Rows from block 3 of a small class-conditioned image diffusion model, named by matrix and row number. Rows with one number belong to one channel. Each number is 500 + 25 x the weight over its row's rms, rounded and kept within 0 to 999. All counts start at 0. Numbers have three digits each. After the name is the row's rms in percent of the matrix's.
After each channel's rows are labels from the 100 images, of 14976 (inputs lightly noised), where the channel reaches its highest value: "responds to" is what is common among them. Only what is clearly more common there than usual is listed. The data: retinal OCT scans (Kermany 2017). In brackets: how many of the 100.
# convs0: first 3x3 conv (model.enc.1.1.convs.0.weight, 96x96x3x3, each kernel summed), inputs 0-95
# convs1: second 3x3 conv (model.enc.1.1.convs.1.weight, 96x96x3x3, transposed, each kernel summed), outputs 0-95

convs0.22 094:503489471508472512471476472467466476462461486444471444515480515500470475504532482503492461528510519492497500502504497519476513496514487431460488498487472541525499474539485473521490464501483529492521488504473453495477525502458515420517498524478454482489496496498492494516495484481514508512
convs1.22 089:525467512518506500491506509513511499501505536496481515497535477485486503496457501529485508467505493553530497506523517531541519509479524515511509483503480467465568436455509503506511509512476479497497446511551519459461507547481503529486540452527530502510533495505498542498467466520501492527
responds to: finding: normal (81)

convs0.88 134:496502507525518500534520530501531499521517503475541467463521544476492498537542488520495506500536541552487490508525518510565509510552525490498467497502513538533525526470507514462514527520482503543519531529523509507518504484506549496512468513513521517524513545476544496525521518508471540501
convs1.88 080:538507496484491505473484503500488523463501483502460466496517485472548512501506531509513474477452507485527504498527507511491501480476491491489452486513502528487466489497478510499515505471522489501544484486405473473491523495523439476502519440471497468500450517509487556499482494495457507520
responds to: finding: normal (78)

convs0.74 093:502486490501484522464465491510538452511540501487489507493538521434514470519506476521488480525469522495503491478512463498447523485492481508476510540494467483498522505510490440508456482513516552466505486508492456485494469506473527507473466525486503467456497538506504518518495483496530510436
convs1.74 079:498512461485524508513499496496476499493504522506514499462444479490505510543472482490482503508512498488498526480507486497487465504507459483493485513544500544498466511500522452480497508489487547505418503508523543485503456492494466526542525566498451524509483487516447465505485519518534530509
responds to: finding: diabetic macular edema (77)

convs0.5 105:494479513497506525533451513497465486497504483518540539538487455496517485516495516493504492550489499498492511455501532549493510490473494461490539486504500549488487490477460496538511478519487552458477514477506513500494522482487490550534535531485506490548521544533527524503501515536517448504
convs1.5 103:513515481478492529464521469513481485532497523481504522489515493491519487510515537517497486501521468501538472467490485466459532493485516492469471515509479434451532441476470510509523501519500475516464521495573518500514487560518483473514486519454516540510508506487544500516482466504516481511
responds to: finding: choroidal neovascularization (61)

convs0.36 098:527524496492457504496488486481523496481510487517528515507527480481518469483482512511501482458510498487451514507490438534513494495485498453518488516468485521433483455508513487503436473503496531510509477487519463446493416512485508523505471497494522518489501491488514501473492497506478438477
convs1.36 108:473473492469527492534535483509476497499479518473456514484524486488480494522426468474510499522500510495502471515494426504494512503512538477486520494515514473451487508509502516521501520479482430457460534473480506470485486525533495502512465530484473475506544469496490511492499477478452494481
responds to: finding: normal (93)

convs0.75 099:530529495532468485493569476485466469494492523517523482509529449504466518488515502503487486494506467463515475487518490479491517508510503479504513508527533533508546473492485485530471516472502513540531512483472540519456495513471507438529488513459489450463500485494467531503509458472470514515
convs1.75 080:482468505476454467527491501507500528491487481500529517521512568468503486507482510503564494499512504514499544526516521501490524498495551467458472447442510542515460477513515502505548517491486491493468541465512509478534522497511527517468501476507488503501515543481532469508487465526498505493
responds to: finding: normal (90)

convs0.82 093:516514501470489533554521483540515460536498514499521494545505501455489481534555555523508553485515532504524493531475505486507490492496486493512462521532519505496511476469500479479515479521527511453507490502513484524499524515443504515484473498476549496514503513446527505499517499530531444509
convs1.82 099:499488469515498441499490496450496515484510516525502508484503486499500480478484492538505522522510477487481529559534478526486515531444488511462491485440470518477470520518467557492496500506496478513514520466441460480496485465521533491525486495498527482494463516506482535492527478485472460466
responds to: finding: normal (80)

convs0.91 062:493479479535484468509462473472448508443471478491492456548533493480493525491508487512467477523493452489458499519501497528509465539490490483517533496527490503488500499522547502539473487493480470445487527500499510543471492494525489513524472542478524518512485516450477492502528529508484478529
convs1.91 121:483498492533532544515449541487522505498486516499454488481520491512485466473518542515502496481474486507522483497494497488498506473493489537489433502517510507477545450472527521523497490543486538501476477543500494468531535474486465505524514480512472484486455439535501502507518515492491525453
responds to: finding: choroidal neovascularization (80)

convs0.81 095:493495488507466487490517491462479506479499473485502496487498473509489457519451472543502500473522458466532466510488509493507561500471499493501476458488521511435509502472478488520475524531514506517489495455481524493504528474492476500525533516527460514511519522463529547534472491464534556515
convs1.81 105:481510544505515479497480450499434486475468519495486532498489494502497480488475488492487515511493555524496490532486516541478528480510489501504514489492509481491513475508503506504516448455526471494514500522518490456501487553508488506456495522508508491544464486480479459510498427501419509495
responds to: finding: normal (92)

convs0.34 102:491518509530508523499489469536467480526512528475496509557493504477494548543479518515468513536538535544481457531474491469475514530509537489473482507530502471533508501494478524515555462494463471514460506462486467480469511484470447479505500501463507493513490490480503509501481514493454486493
convs1.34 078:455457508510428494485473524448496490527473484491489486548522458485480513492497487518492502537516491525526479498497486481477504514490501516503508521497527509482540483469484538495545460487535517525529523525456472483480541518462488453545505521481485535518496486474496500478477458484469502489
responds to: finding: choroidal neovascularization (100)

convs0.10 088:487453497491508545502517485480512530521505484491538458441498500480519487490519517526463488511514497525483466516452482489481496482544492455465541504494489543492491477502550488509461481521530537476469513497449475489474494508518432496509487471498471528497500491506483492489510499486482435500
convs1.10 087:460547514523473498527493492537514519465495478519499509518536450485484529489486504478488527510525517468486504471553503527495496474510514515475494481534514450480480501511474521454521498478466476505562494510559520497490480542481549526512538486452516487499507502528532500521508495505467460506
responds to: finding: normal (93)

convs0.66 108:502499465519476486487508462443538463501491514496490483519521530461508514513509487497477474466481505445486493515501509524483494472526435496502483540483509538488525491519530483493458497491492554437513459473477485472460498491500518497471490495509467491498504463479489546497493473508515495436
convs1.66 119:518520490453494511543464509533482496425508501542515519494490502499513488528471482507524483530467441488449490496522531516542494544530504489521494463507527534496500525495501466514530499500521506455494490499562531472498506481523496533500519502502516470491505461507461488536470505480539502508
responds to: finding: normal (84)

convs0.28 105:430486506451517476490480454454456494478504484501505502507454455500474484523504488518505447527539481496509490474462482463477524505529485495489496526470512533512487544463514525486488487507504481499498509494455497488508505507495504459486492502500487506470558507507506515503475489438495452457
convs1.28 103:544485484487458515472512476470531485491531548490546498517505489494467508474464490503507455543479512478486509495515503460463453504476502533528525530464496462516517478537500526470476472456516516507499496460521494519445496492502488467487474498444494515515484476479508526461475507535494520502
responds to: finding: choroidal neovascularization (77)

convs0.54 121:455500451487507481495459483514495513502467466502482493473493503454494494502490527492486485454480492455488490541513516530500480491553492500502499510483471489487506471511503504539513495556532538469510454517528447496553492504516494521467513479542468488462476468506478507569499511503493477512
convs1.54 158:506477511486500498497496513487527490490524521463502493459491550538474368488476469465496470503500474513476501516491483480491479497475498514459509464527468497520507511504521498501496505487498482481495511499474507440504474498515433490504457514498466476507511499522480531524497513504483481498
responds to: finding: choroidal neovascularization (82)

convs0.77 088:557487501503508505479542482515501497518516552491511486529534489485478487462516488525489525471450506461510517510506481457470479505495501535473469501507533509485473502491466511494459537486558553524508499506469505495517484506541503452462493487474476491501483518484488482449479493483464439508
convs1.77 089:484505501454522494511559516461461497506457511447509492460439494493521468494485466465507509466527489453529500495489497524498478469531529463502463493486514525503484494478466510508539495478431467495508511502485518482508493474549500500512479490513488522487545513484479462488495471508530479487
responds to: finding: diabetic macular edema (51)

convs0.6 074:456488431521469491548521444518529499495463491493470495475482471500470503491462512519484518497529512500500451469477477493511464498530499467533526485505521523499528510478524500491490528540504515524497488492519478511479534512504488543534502519485516514525473530480502471486524542518444445498
convs1.6 083:473523523481534492490477497515513509521546524503496512469551545526463500510543514470479504520494498487527527486507524512461508472481485540463479492503481471479520493425490505529529455492510499471502505508466462477558496528493498455495491521538496507500481503496525531492515462497525498443
responds to: finding: diabetic macular edema (78)

convs0.2 098:490468509510466477529444509444483519525493494481527518452529509529514514462495520464475478513462471495452530491513505518477481508502495497432483520505443525469506477512500483497491485494521533487503475505462539493498528490535509525513523502527483516497479503513483542483450517533522455503
convs1.2 093:510527494490508508500520456510486507511508492477464521472485502513502492482490493473506535499501513533536485490483463479497535471505487501534544472521493472488518514485528535569558507472529485556521543501496490494512511503434540504497475500481467530478493505516520489467470434503457490517
responds to: finding: choroidal neovascularization (61)

convs0.89 132:525491447465481503459564495505457444509486504474475469509522504513487499501453479504489512509532468522493507472479492468480493495475497461513494490477516556495529500482513529527492494444489496542527473474499533522529460503464503484461524505480505498473483485450512465513538507506487516506
convs1.89 117:452447538514496452532478550473482514513505485485474515499443509516510506524516522485530451489506538500499501522517518471471524455481472486474490493474522475493492508524487509457514462481489484485478499530468530501472529463537470532495475479538469506489513519490526519483478494518457530523
responds to: finding: normal (79)

convs0.68 116:520480485509504490517463493530498524535499486519510515503502491468501483458497493485520510561441481511486490487489506524553495498523538504502510506471491475503475511469491450478508481555521546503493498488518496512533538507530521489537509483509470490539490511562488500489515559514480430528
convs1.68 089:515540506502492518488517484530454450503514475496521458528470453530520539543473473523539460443524503515522518477507480495472504487497472537483480465484477504510487483522527538481508526479507527498483508528518526515469522527455550526472522523493537499530492499489514528481525492526483496478
responds to: finding: diabetic macular edema (100)

convs0.48 082:476480487510499486496485504573503489482487495531545488492458491500509506493499495508521504509493457503487495494503518512494510482524486494481487560517510467515491580519524505496517497535572504459514449520495495478497524513478456493472464471486519496505534525470482516511514530504485441546
convs1.48 082:514479516469524505470488497449521499496520547508485499491542480509510469481508501494490493451499511480487531418495507506476517433504494503527487506526484510500551517498433528460504478485462489520467518470544489474518477498534548482467505454498500506527502479505501487525496494490525512493
responds to: finding: choroidal neovascularization (79)

convs0.52 084:469510491543493503509536499511488501472512540493485500479476453534495492503485516500469499500522455507510500457463525482466516531458460484491509449494484458509485481503538526507506487445500544542488480523457501452498496511475487543520509501480514531486508501494499460523502461462548462507
convs1.52 100:474474564532494501454482490536479533507506437497482480515460483503478490508482494529513501493487500498529487496500488510499495493548519471499489450505551414518506472511463490540500542480511478492497535526508524473490518533536476478492477468497493511489524482476503495479485506523474517460
responds to: finding: choroidal neovascularization (77)

convs0.39 102:534487473536497507514474480484529499514426522520488544533483498469530528492475490490532502524463530473539540509442474531514462485514530513514486473512482501522482516526479501516527452531520504484487547499506481516498521516501480512467514515510523483535509469510516477478497516518475440528
convs1.39 066:498522531505479513473539502562471511495555514507506463471540500521484445478520492521492485492513477503493472485527464515486559497506498489470561538475467502522495525467552517529488522478501544498514521528508514496531499533532492484489478506471497522460509503517486547532508508518503489478
responds to: finding: diabetic macular edema (96)

convs0.55 092:438478510528472471525413500506497453487503478519476513481508481483508502514512516511517480546519502518498496498517513501529482497518462500494538518509487519547512433507470474522488440497486503459491487483524485514475492486472488473473474459509510467489465528504484538493513503534534516514
convs1.55 092:490537456491528535493481503493536479535506494524472500499470500499544533481491494497496506516505497498506518512503495470466428503486502505520454496466482494511485507560502496492460387481520476486507482489473485471512520488441497469466540517515513509503504479518500494496513503474507506484
responds to: finding: normal (81)

convs0.20 093:510465463508508529513491495479520483527473463495486489454510449516477518522509465488470457513469506456478552527508484510506487511524526436510484536466478488457471524526501487493453528504498532500482507523484519498479472514532510475492484555502455492491482511470506496487502491464547477476
convs1.20 110:493567519511480491449502518519476507516539524510523493532532494520509527493484455475499506480538497503513532467532533492486487475489505512501470506468487497458504447442505502536507510484478542502525476540553525506535529513477500463484513457530510491499491536522500499505489443475495506505
responds to: finding: normal (80)

convs0.42 092:533531529505497498512550481526543476512522535522553512530524490498495484503452531504502533510492505496476454499505513504511525517503511484511494515517532466489520467504546522488503499538500517542511478492515467531499490504503516525444511487506478556531513481498521489550546498547516539451
convs1.42 096:458536480527518494489486510489520514504509472516480504493493516505501462544540489483505465506458496508484499462523513527486510546521440510500485477543506566535492492502456482472495464492495512514484486473479490455523510461506545473502510494512518488495468510485518483501461480428457503474
responds to: finding: diabetic macular edema (64)

convs0.49 132:504487484484532485497513445513560476486500503475548497502526519462497516510518553466480524466459541531506536523509501507529489505517505482526482499494532526517529490504500523496493548537497536470480501511576450535502511509524533492485467508521517513516498470476549486520515504493521509489
convs1.49 082:465462513522481459537474467501500469480531506486474482465515498476474477518470471466507470485471510531478470521455496492468489480519514477512513504547488512506544500488504535499455496484510531508498472521509484501471570534485497442479481477481540462509507486502467527477486497525511474466
responds to: finding: choroidal neovascularization (94)