config = dict(
    model='class-conditioned image diffusion model',
    dataset='retinal OCT scans (Kermany 2017)',
    horizontal_flip=True,
    cond_dim=128,
    norm='groupnorm',
    hidden_act='silu',
    weight_standardization=False,
    pixel_unshuffle=2,
    init='lecun_normal',
    batch_size=128,
    lr_schedule='cosine',
    final_lr_fraction=0.1,
    warmup_steps=3390,
    weight_decay=0.02,
)
Rows from block 2 of a small class-conditioned image diffusion model, named by matrix and row number. Rows with one number belong to one channel. Each number is 128 + 24 x the weight over its row's rms, rounded and kept within 0 to 255. All counts start at 0. Numbers have three digits each.
After each channel's rows are labels from the 100 images, of 14976 (inputs lightly noised), where the channel reaches its highest value: "responds to" is what is common among them. Only what is clearly more common there than usual is listed. The data: retinal OCT scans (Kermany 2017). In brackets: how many of the 100, against the usual share in percent.
# convs0: first 3x3 conv (model.enc.1.0.convs.0.weight, 96x96x3x3, each kernel summed), inputs 0-95
# convs1: second 3x3 conv (model.enc.1.0.convs.1.weight, 96x96x3x3, transposed, each kernel summed), outputs 0-95

convs0.75:111137157082153140167115119127148153146168123129199114138145155115129115142118124161127136172135122159095107123100108157178160159140131103140144158119090137124155139136137123161118111162140144151155159128132114170131158136113102177164133167144134142108150136104151126134145151177150083133
convs1.75:074106152119126146123126133106120155120113102127121114112104126100103134092076114107099099143125145103106102077102141129142100117118101151122148074118109109142135141128113129135186120180128136145101156119099099157126096145072118132142157112123120195146115099111149147116129086127130115096
responds to: finding: diabetic macular edema (49 vs 11.7)

convs0.85:148161073092130143103133088136120112134119117113033111117137130115098168112098119152167114119096136115130096132126149110115141119147128102133073103044113135144150098109120107092096118103114118121116146093135098137135158137135130119138134153094143120105120134094138135133131141113152127127
convs1.85:089110158167146165168118125153110111160177160172112123128090109118113109134138092085113120141123100136115133110155159137121132113153154099137145131080130110149116108070139108104127149085122129121154124119092095108160110142156089121134105148112102147137122185168128152166122115119126116125
responds to: finding: choroidal neovascularization (70 vs 29.4); finding: diabetic macular edema (28 vs 11.7)

convs0.24:129154138163145162166125115150128144149126156130162107122155140119113123164163112156137141115149127136124116212141142191131156148160100156130113130166123122176149192145119138143152131121170139109116176186136099124155156126131124153130150159129147138139133135108149131119138135140163117128
convs1.24:144116119136086151123142112105131156090144114091117130115158077124166128102129174132098160124085189121113111134087094140155128113085098178123135130136118134140117119134125118129091130152122123164102117104112177109145119130141118139116155119094135104130144081087125092135116091087133147160
responds to: finding: choroidal neovascularization (96 vs 29.4)

convs0.19:112146106122120094129137130106113140123108106125115092127128090142156128100117098131108145115138145125098120130091116181127111135135110146108102124119124171122117145095038149108128135112162163101119134128087117074111168104144119161117116105155134102111064117120111125141149086101126137083
convs1.19:157117161113083192113105136160085115155094151111147172108106141107117137131132137148088158111126102143123176132115087099139131154094126126155142148126151106128112120122143090103132093150139101106129114115111140159132110096140087135087129140061106147163152101143149120140125152131140100116
responds to: finding: diabetic macular edema (34 vs 11.7)

convs0.92:156120116143101149108139066135154053171130142153105100143143120101127071147105139147123159127102148142101147138147177122173134148090130125164158138099106148105153123152140152121101140104106097175128111115154105115135146139126138125156180111119144146139097118099120125135135110100147123122
convs1.92:090135102103140106129101119130097119100125118107148144145100112126114139137135138120124097103124158128179120114138118147100133116088164108173108149162169110138117109181119092143157097124147116107136122156184160101092130145156104128161089141158122088143181147122128172133132128155131148089
responds to: finding: diabetic macular edema (56 vs 11.7)

convs0.63:118137091104100105112119088177137083137127122089157076107125152063110118143105163140108114122137133117148132137099110100134110102127149144131120129114090144170145152152125133141169165138157131115144100154116053124127129128115126106110118144111115119159149095088122149121129114125131073153
convs1.63:110135102091124059071114086131099111078082116106123103135108118071121120123129125115101112115170135157113098110106105151111128128128135111117123114119125148116134137094112151138138157138130139092139129118120057126126111125110145114112128141107120126129138145121160108143140175101103060097
responds to: finding: diabetic macular edema (33 vs 11.7)

convs0.83:074086116090106095107087117113121097127129129080122088119106123143126104101132133119123111147132107128113107120082051159088132116163105118118132127074090130160099139122126112134140114159132167115111085074119131135096146116092123129098134134126125114175121130146104136115111129131150114135
convs1.83:153149141151140158123143135112108120159158135148113160150180105115124124157114065111125085159125127141102159135171164113163099142131126107097127147082131111123117140141107121105123131110102097132136116159137120113172128156171121120165148090165103128056094152155148114131108113135130109128
responds to: finding: diabetic macular edema (30 vs 11.7)

convs0.35:134099147167131133184136137145164176159150143147114106131129134127124139137098123131115109180091132104143121140110149170175134127130127151131130149096092167128141127132127120115114113189149158113118159123158125155103088154081147153156136127115100149138088166113122147123152171140165092128
convs1.35:113115120156087143130093117140134146141117088160092079084136113097110108137116118120154104142121153134122110145138146152141172115142094117130086163104115183148137118110156150108135119130144137127085092106093083097116168127083120166119131079131168162130110157129101114096130125127116141139
responds to: finding: choroidal neovascularization (91 vs 29.4)

convs0.59:114150121097134110101109096141119095111135119080075117094078097128110162147134160117127114140121118121153131133119110096098127126178170127124118126115110141174120197133120147136166160130136156114128140110112111125105122099103109089109094128118116114149148137127142129101078105072089109143
convs1.59:122099173144106147133152136107112089187158166132127075126131133132103130167103149135115140130155086149098122114073139095153133156125118160089139142102120138109156145133164163133120120094164107163121116145097133132127124138132124134151156136056142168121125102093101114127125095127122144120
responds to: finding: choroidal neovascularization (74 vs 29.4)

convs0.33:128104140151121159139143129152135139160125112185122113102137112117088114142097140166144112156135087144143162124178171110127131121132137137164167174121044139119109121086134158138149154136110154132120128104104147132119123115164157141126143133120152149123139175104128142142136146139169090088
convs1.33:125113103134158093087086121094091152104125108085124124150098100125115137154135117089103161127102148086130137153102148149148104119096109115103089121138109081115106123130116119150113092158089099099123141114134150118143112094089108112104124118139079162167128156159140126158102101104142106147
responds to: finding: diabetic macular edema (45 vs 11.7)

convs0.76:152154083140110145153135141157143127163104136153118138130173109117149129157123113161139151155152136146126147144155137159172133166108082162094133139100104141154162138152127140171139128145132130146139166168147128147146122100169130167146145180114136160131128155148125125153156176113183100117
convs1.76:111152118160110134118144102132083093122132121143171104135165087075163133122104122145124135177148098154117123076191157128108132140116104161091120134136085145155131162119154135114118132152135144154154134104134171105138130078153129127107161121109127113098104136125160079123125112148122118142
responds to: finding: choroidal neovascularization (78 vs 29.4)

convs0.25:125095087114115123109139091120136069121109099141059101125092130111129121122116115129141148144099129132165139127111149098095123111143129136153167124104099101142140138138133129103137163090126119141164141167135076148147113118114167092108151143106144171131139161113171173128143161126169102119
convs1.25:126148150150132141128110124117119127156111153111116099136144099113094134140154116145084098120143112123153110178133140123152148170162124145180112120106112159141159082143104139163139082118097121133104161121110090113089140141114138096122152157122148137126108070142089128123110059128164104105
responds to: finding: choroidal neovascularization (97 vs 29.4)

convs0.80:142134161134135125142088110107115160139149097108200101141176146127133139145206148091113137134124112120133159156136105097142086121094142147104105153161133107129127124163116136151128127157136138118078132170116099122125101113163119109094118185136118128117108149141154108127131162140151109125
convs1.80:125151090127142117103119136159153139093100115105073121092115141106137100141129093130153113111110157116146064093115093072116136114130087112125111129084124098151107143079136132106141107108166128100151115119111121097115118100078139100134133148145120145163138132110116107118129104171101090139
responds to: finding: diabetic macular edema (41 vs 11.7)

convs0.66:092117119100150087122084124102102169114118125135140140073122131116123149114153166072115114106119081107151111125157127155156133110113148117103125137121139102149096117156136102130096125113116100097135101135126132141171126116175154125136091088139107104096163085157094115093088108103124142123
convs1.66:071069127124129129112116136062141131139146115107127121117140143128124122117094133117121132113105163159137123101072101077122134122143119140131119089123074120113106118128123150119133116095134101138104104116141109139107094112100119122112115131127131144165123085063102090100104137136097187110
responds to: finding: diabetic macular edema (61 vs 11.7)

convs0.39:145172104114144133117114138112101119131097136129118149117167123120142125143156137155127114061149093133138126083126135094125133104064116138125110112148192119120101117137099094119192133096109132103123115124130127131131141082125127104120130127144117120117127092116083064119133095091102165145
convs1.39:131087146079118148111096123102137135117123124152103132094084121120088154092064113130130108163128163105128113144148145148138093135121166139136154127106105099065109100128101122124113088085129102133115109139130105150108116162126106145151158131154118141100143124092097126142136096164098099100
responds to: finding: diabetic macular edema (28 vs 11.7)

convs0.72:111123154124157113126109124112110160122129074098167140119106125139137130129146095094112113158144102115086081119120089146146121109162105089100133143088113104124097123085086091105101104129108126101096130111075122131129114121135116093122083133143103069120093133152126117109088136100119122151
convs1.72:135161146113128141151180146142134104125143147131089117104147151152172117176115133132145140104126141147175147109121119115136124131107118145142110093125105130145142120154171143159144117074144098188137124170159161141128139150117112144120169143147113163130146112123129144161109085199147163131
responds to: finding: choroidal neovascularization (94 vs 29.4)

convs0.82:204105096065136156089139108111105114112098133136163095119130144112166129133149129164142127120122107094145127122121137152138151117112083072118150128117127139103117126113091083111116133104166143091131119133114102126095151141144141138147117120130113089097121119164098120124112106086118130075
convs1.82:104117120106169111112111131102149162139138150100101065140134143140115163129075154119156133119106065104117104142098135130135118105148103155078094079143109138158107137113144133113152143109121119156146136136056117117144116160119104120083146108106132139131127135112107159111156136122114089150
responds to: finding: choroidal neovascularization (63 vs 29.4)

convs0.41:131153112130094125087163117129106117112101158105136104101088083130071106131126147159093126109098160081115125151082093126106100129128101123118092126154104127134132173102102115089130150102146163091158118156115136122095122096151122115089112115138137096079131110108131140102124119114099114117
convs1.41:102144130101142150121085118127107131143093116113107130154135110120101151122127134114111087135121062164107136143139127136161116140134149148088134131132119150085077107067117075151155107123117105131146118125127117084117141134085134130149092107071126135168136139181146152138106130107099095128
responds to: finding: choroidal neovascularization (65 vs 29.4)

convs0.1:107117129157126112183100147126140166157102093160098114114127125150125130127133134125142123161136110124169134169110139170109124117155134174124145139140093148146110143150102132135143117166159147109089178167169118147105135115154140098141139122122159124177112172148143164113119165109169084139
convs1.1:130153157138103111113138108157091106169118148146148101146137133119124135130129117160103103120124120142137143147137158131157149158156107102141169137119102196123155119103103115143118135132127161139115124093107129137082161172103164152157134133132146132032102116172100139124119131116151162138
responds to: finding: choroidal neovascularization (84 vs 29.4)

convs0.49:106122115150121099099111096129100104121121128151121099153129123109133172121115145103123095126119170107151125117107120105107139091133128110089136118147148105102071129153110093148150181156152191139127124156125120103123168094118156115145186128120099093103137173117157167133114100147109117136
convs1.49:132091117098120110143177094110102121149106138102122106134118127135110084134114134119102143137130113133109144160088128069103100135116184129123134132158138141118121187120135152143099165132105119164169161147123125097133147143111166098126169162079156132158085127103126106145131136098158115106
responds to: finding: choroidal neovascularization (93 vs 29.4)

convs0.11:146130173168100138122140089126153087149134146136112099148153132079132126120072126119111129112100156130141160145134150124139159136079128124128137156145097135105142115105152159118096105098105071141130070133133084117127102153137110135111134133114133166114120150063138128115152098129150085129
convs1.11:120134059067155125145082163105155153121123073127137118113086128163129120131159129128148139133120126117132138095155135141102129130136111133149103134118146121142115099114134116114140140165141155104100103097171140155101171135139150140139126138141141089165102111188128174148134148133157135082
responds to: finding: choroidal neovascularization (64 vs 29.4)

convs0.5:134115141131093137138133125121134142135138159143153086102091110134094103103144111110125125127098151095134132151134140147143164102131119101116136154119082142118114095088103063071115124148120161106132132140106133111105137147120175161143088113111111066125087131102112131078082119108112108110
convs1.5:157147112106150114108093139146071133139106082122121125079133122108134110120162114106124092130130120121142134138108095137126112125106126117099152097121077061130135112128090164114149097122120095105110120100122167133166100129124110104114108145133131098096156168148151134161157130124121096195
responds to: finding: choroidal neovascularization (88 vs 29.4)

convs0.13:087118144137125109142096115113118140118126093109078121085099103140093113127131123091126112165138109106130100108122128106109130107147124114120103155108127144137100089072090080107151118152104153112090140127100145137101118109112100087150091097111099074128112136150136120081089124085121143134
convs1.13:104105142124145140098138146108119128115144120083128122116137135134116148101142148130111092079097114151130109151128100120137112122097140101135134099139149102093114105154109107148102135156108070100113089107105170169098123106132138113150092139160080129101175139146103109121150141135108210134
responds to: finding: diabetic macular edema (61 vs 11.7)

convs0.8:119159134139135110111095166121105146143119124097139180133145126146113136144157144126113111109177090165116115129143112101129131155084117144107104107128206106141125128100137140159168160156122109160133112116128177105134146118171125119104134119127129139122138095142127101145131099112105206093
convs1.8:121088137118122130113102137091146084121112106133093127126106196098136128114141143146125131169104192109165135111116142173139124124106143120147158132129099129092135106160109151098113081086130107120112116110108110160114111113145122120154148135144113125133078105052127124081127138133118127121
responds to: finding: choroidal neovascularization (81 vs 29.4)

convs0.95:088102152165144136141111135121135159116129094133101105128080106154129137114146141096131126132065110102147118129122115141081137122157110148117162140124127103126092152073106086083124103132112117068080134120137144133104105109140113112115109069120109090104108157122152141100108128105126137105
convs1.95:140136071081153128104150105159092119131100091097149115159134142073108105149131126149106107107150134152116138144112129059135123140138122113143128114136087098144145101103129169165129135111135121151143119115152124111152164152144154114131149164120119177128128129135131133195145108146152082140
responds to: finding: choroidal neovascularization (98 vs 29.4)

convs0.93:163102098151100129128145087129144077159129137152123106141114109094122118135082159155126120124115145143173136151133152124188156138113193133158116116114131150097171116155137146146146119134118147171128121121172085126120121179103175166151125122095151152161133110111130120152147126118127126127
convs1.93:096098120119099098166056080092110098140129114117122107109112138105112114093114132133104115125155062127096121153147105129157136113124113098120143126126112184111119100150133107158130139132122108117111133110119133105145105141103148105092118188120118183167148135103096107127147124125112151105
responds to: finding: diabetic macular edema (92 vs 11.7)

convs0.34:110077092130119132115111103106101080121107139141118148113115087095145105114118105111148119147170115106111106109142141119163150091095141122117141131112128111136081105132112084124184144130146122105118125102116115118145162120129161143179121116126114066083124130187123142120087082117118130136
convs1.34:130124113094134098137140129081118158136123134129125102134106176108130152122100124137128135098158147128161118150104113131110124137128121134106125079114143133155152161118172187114171096103138069158128153130080133137108109140109111117060123103128119151113130146063134132094154146117097137155
responds to: finding: choroidal neovascularization (72 vs 29.4)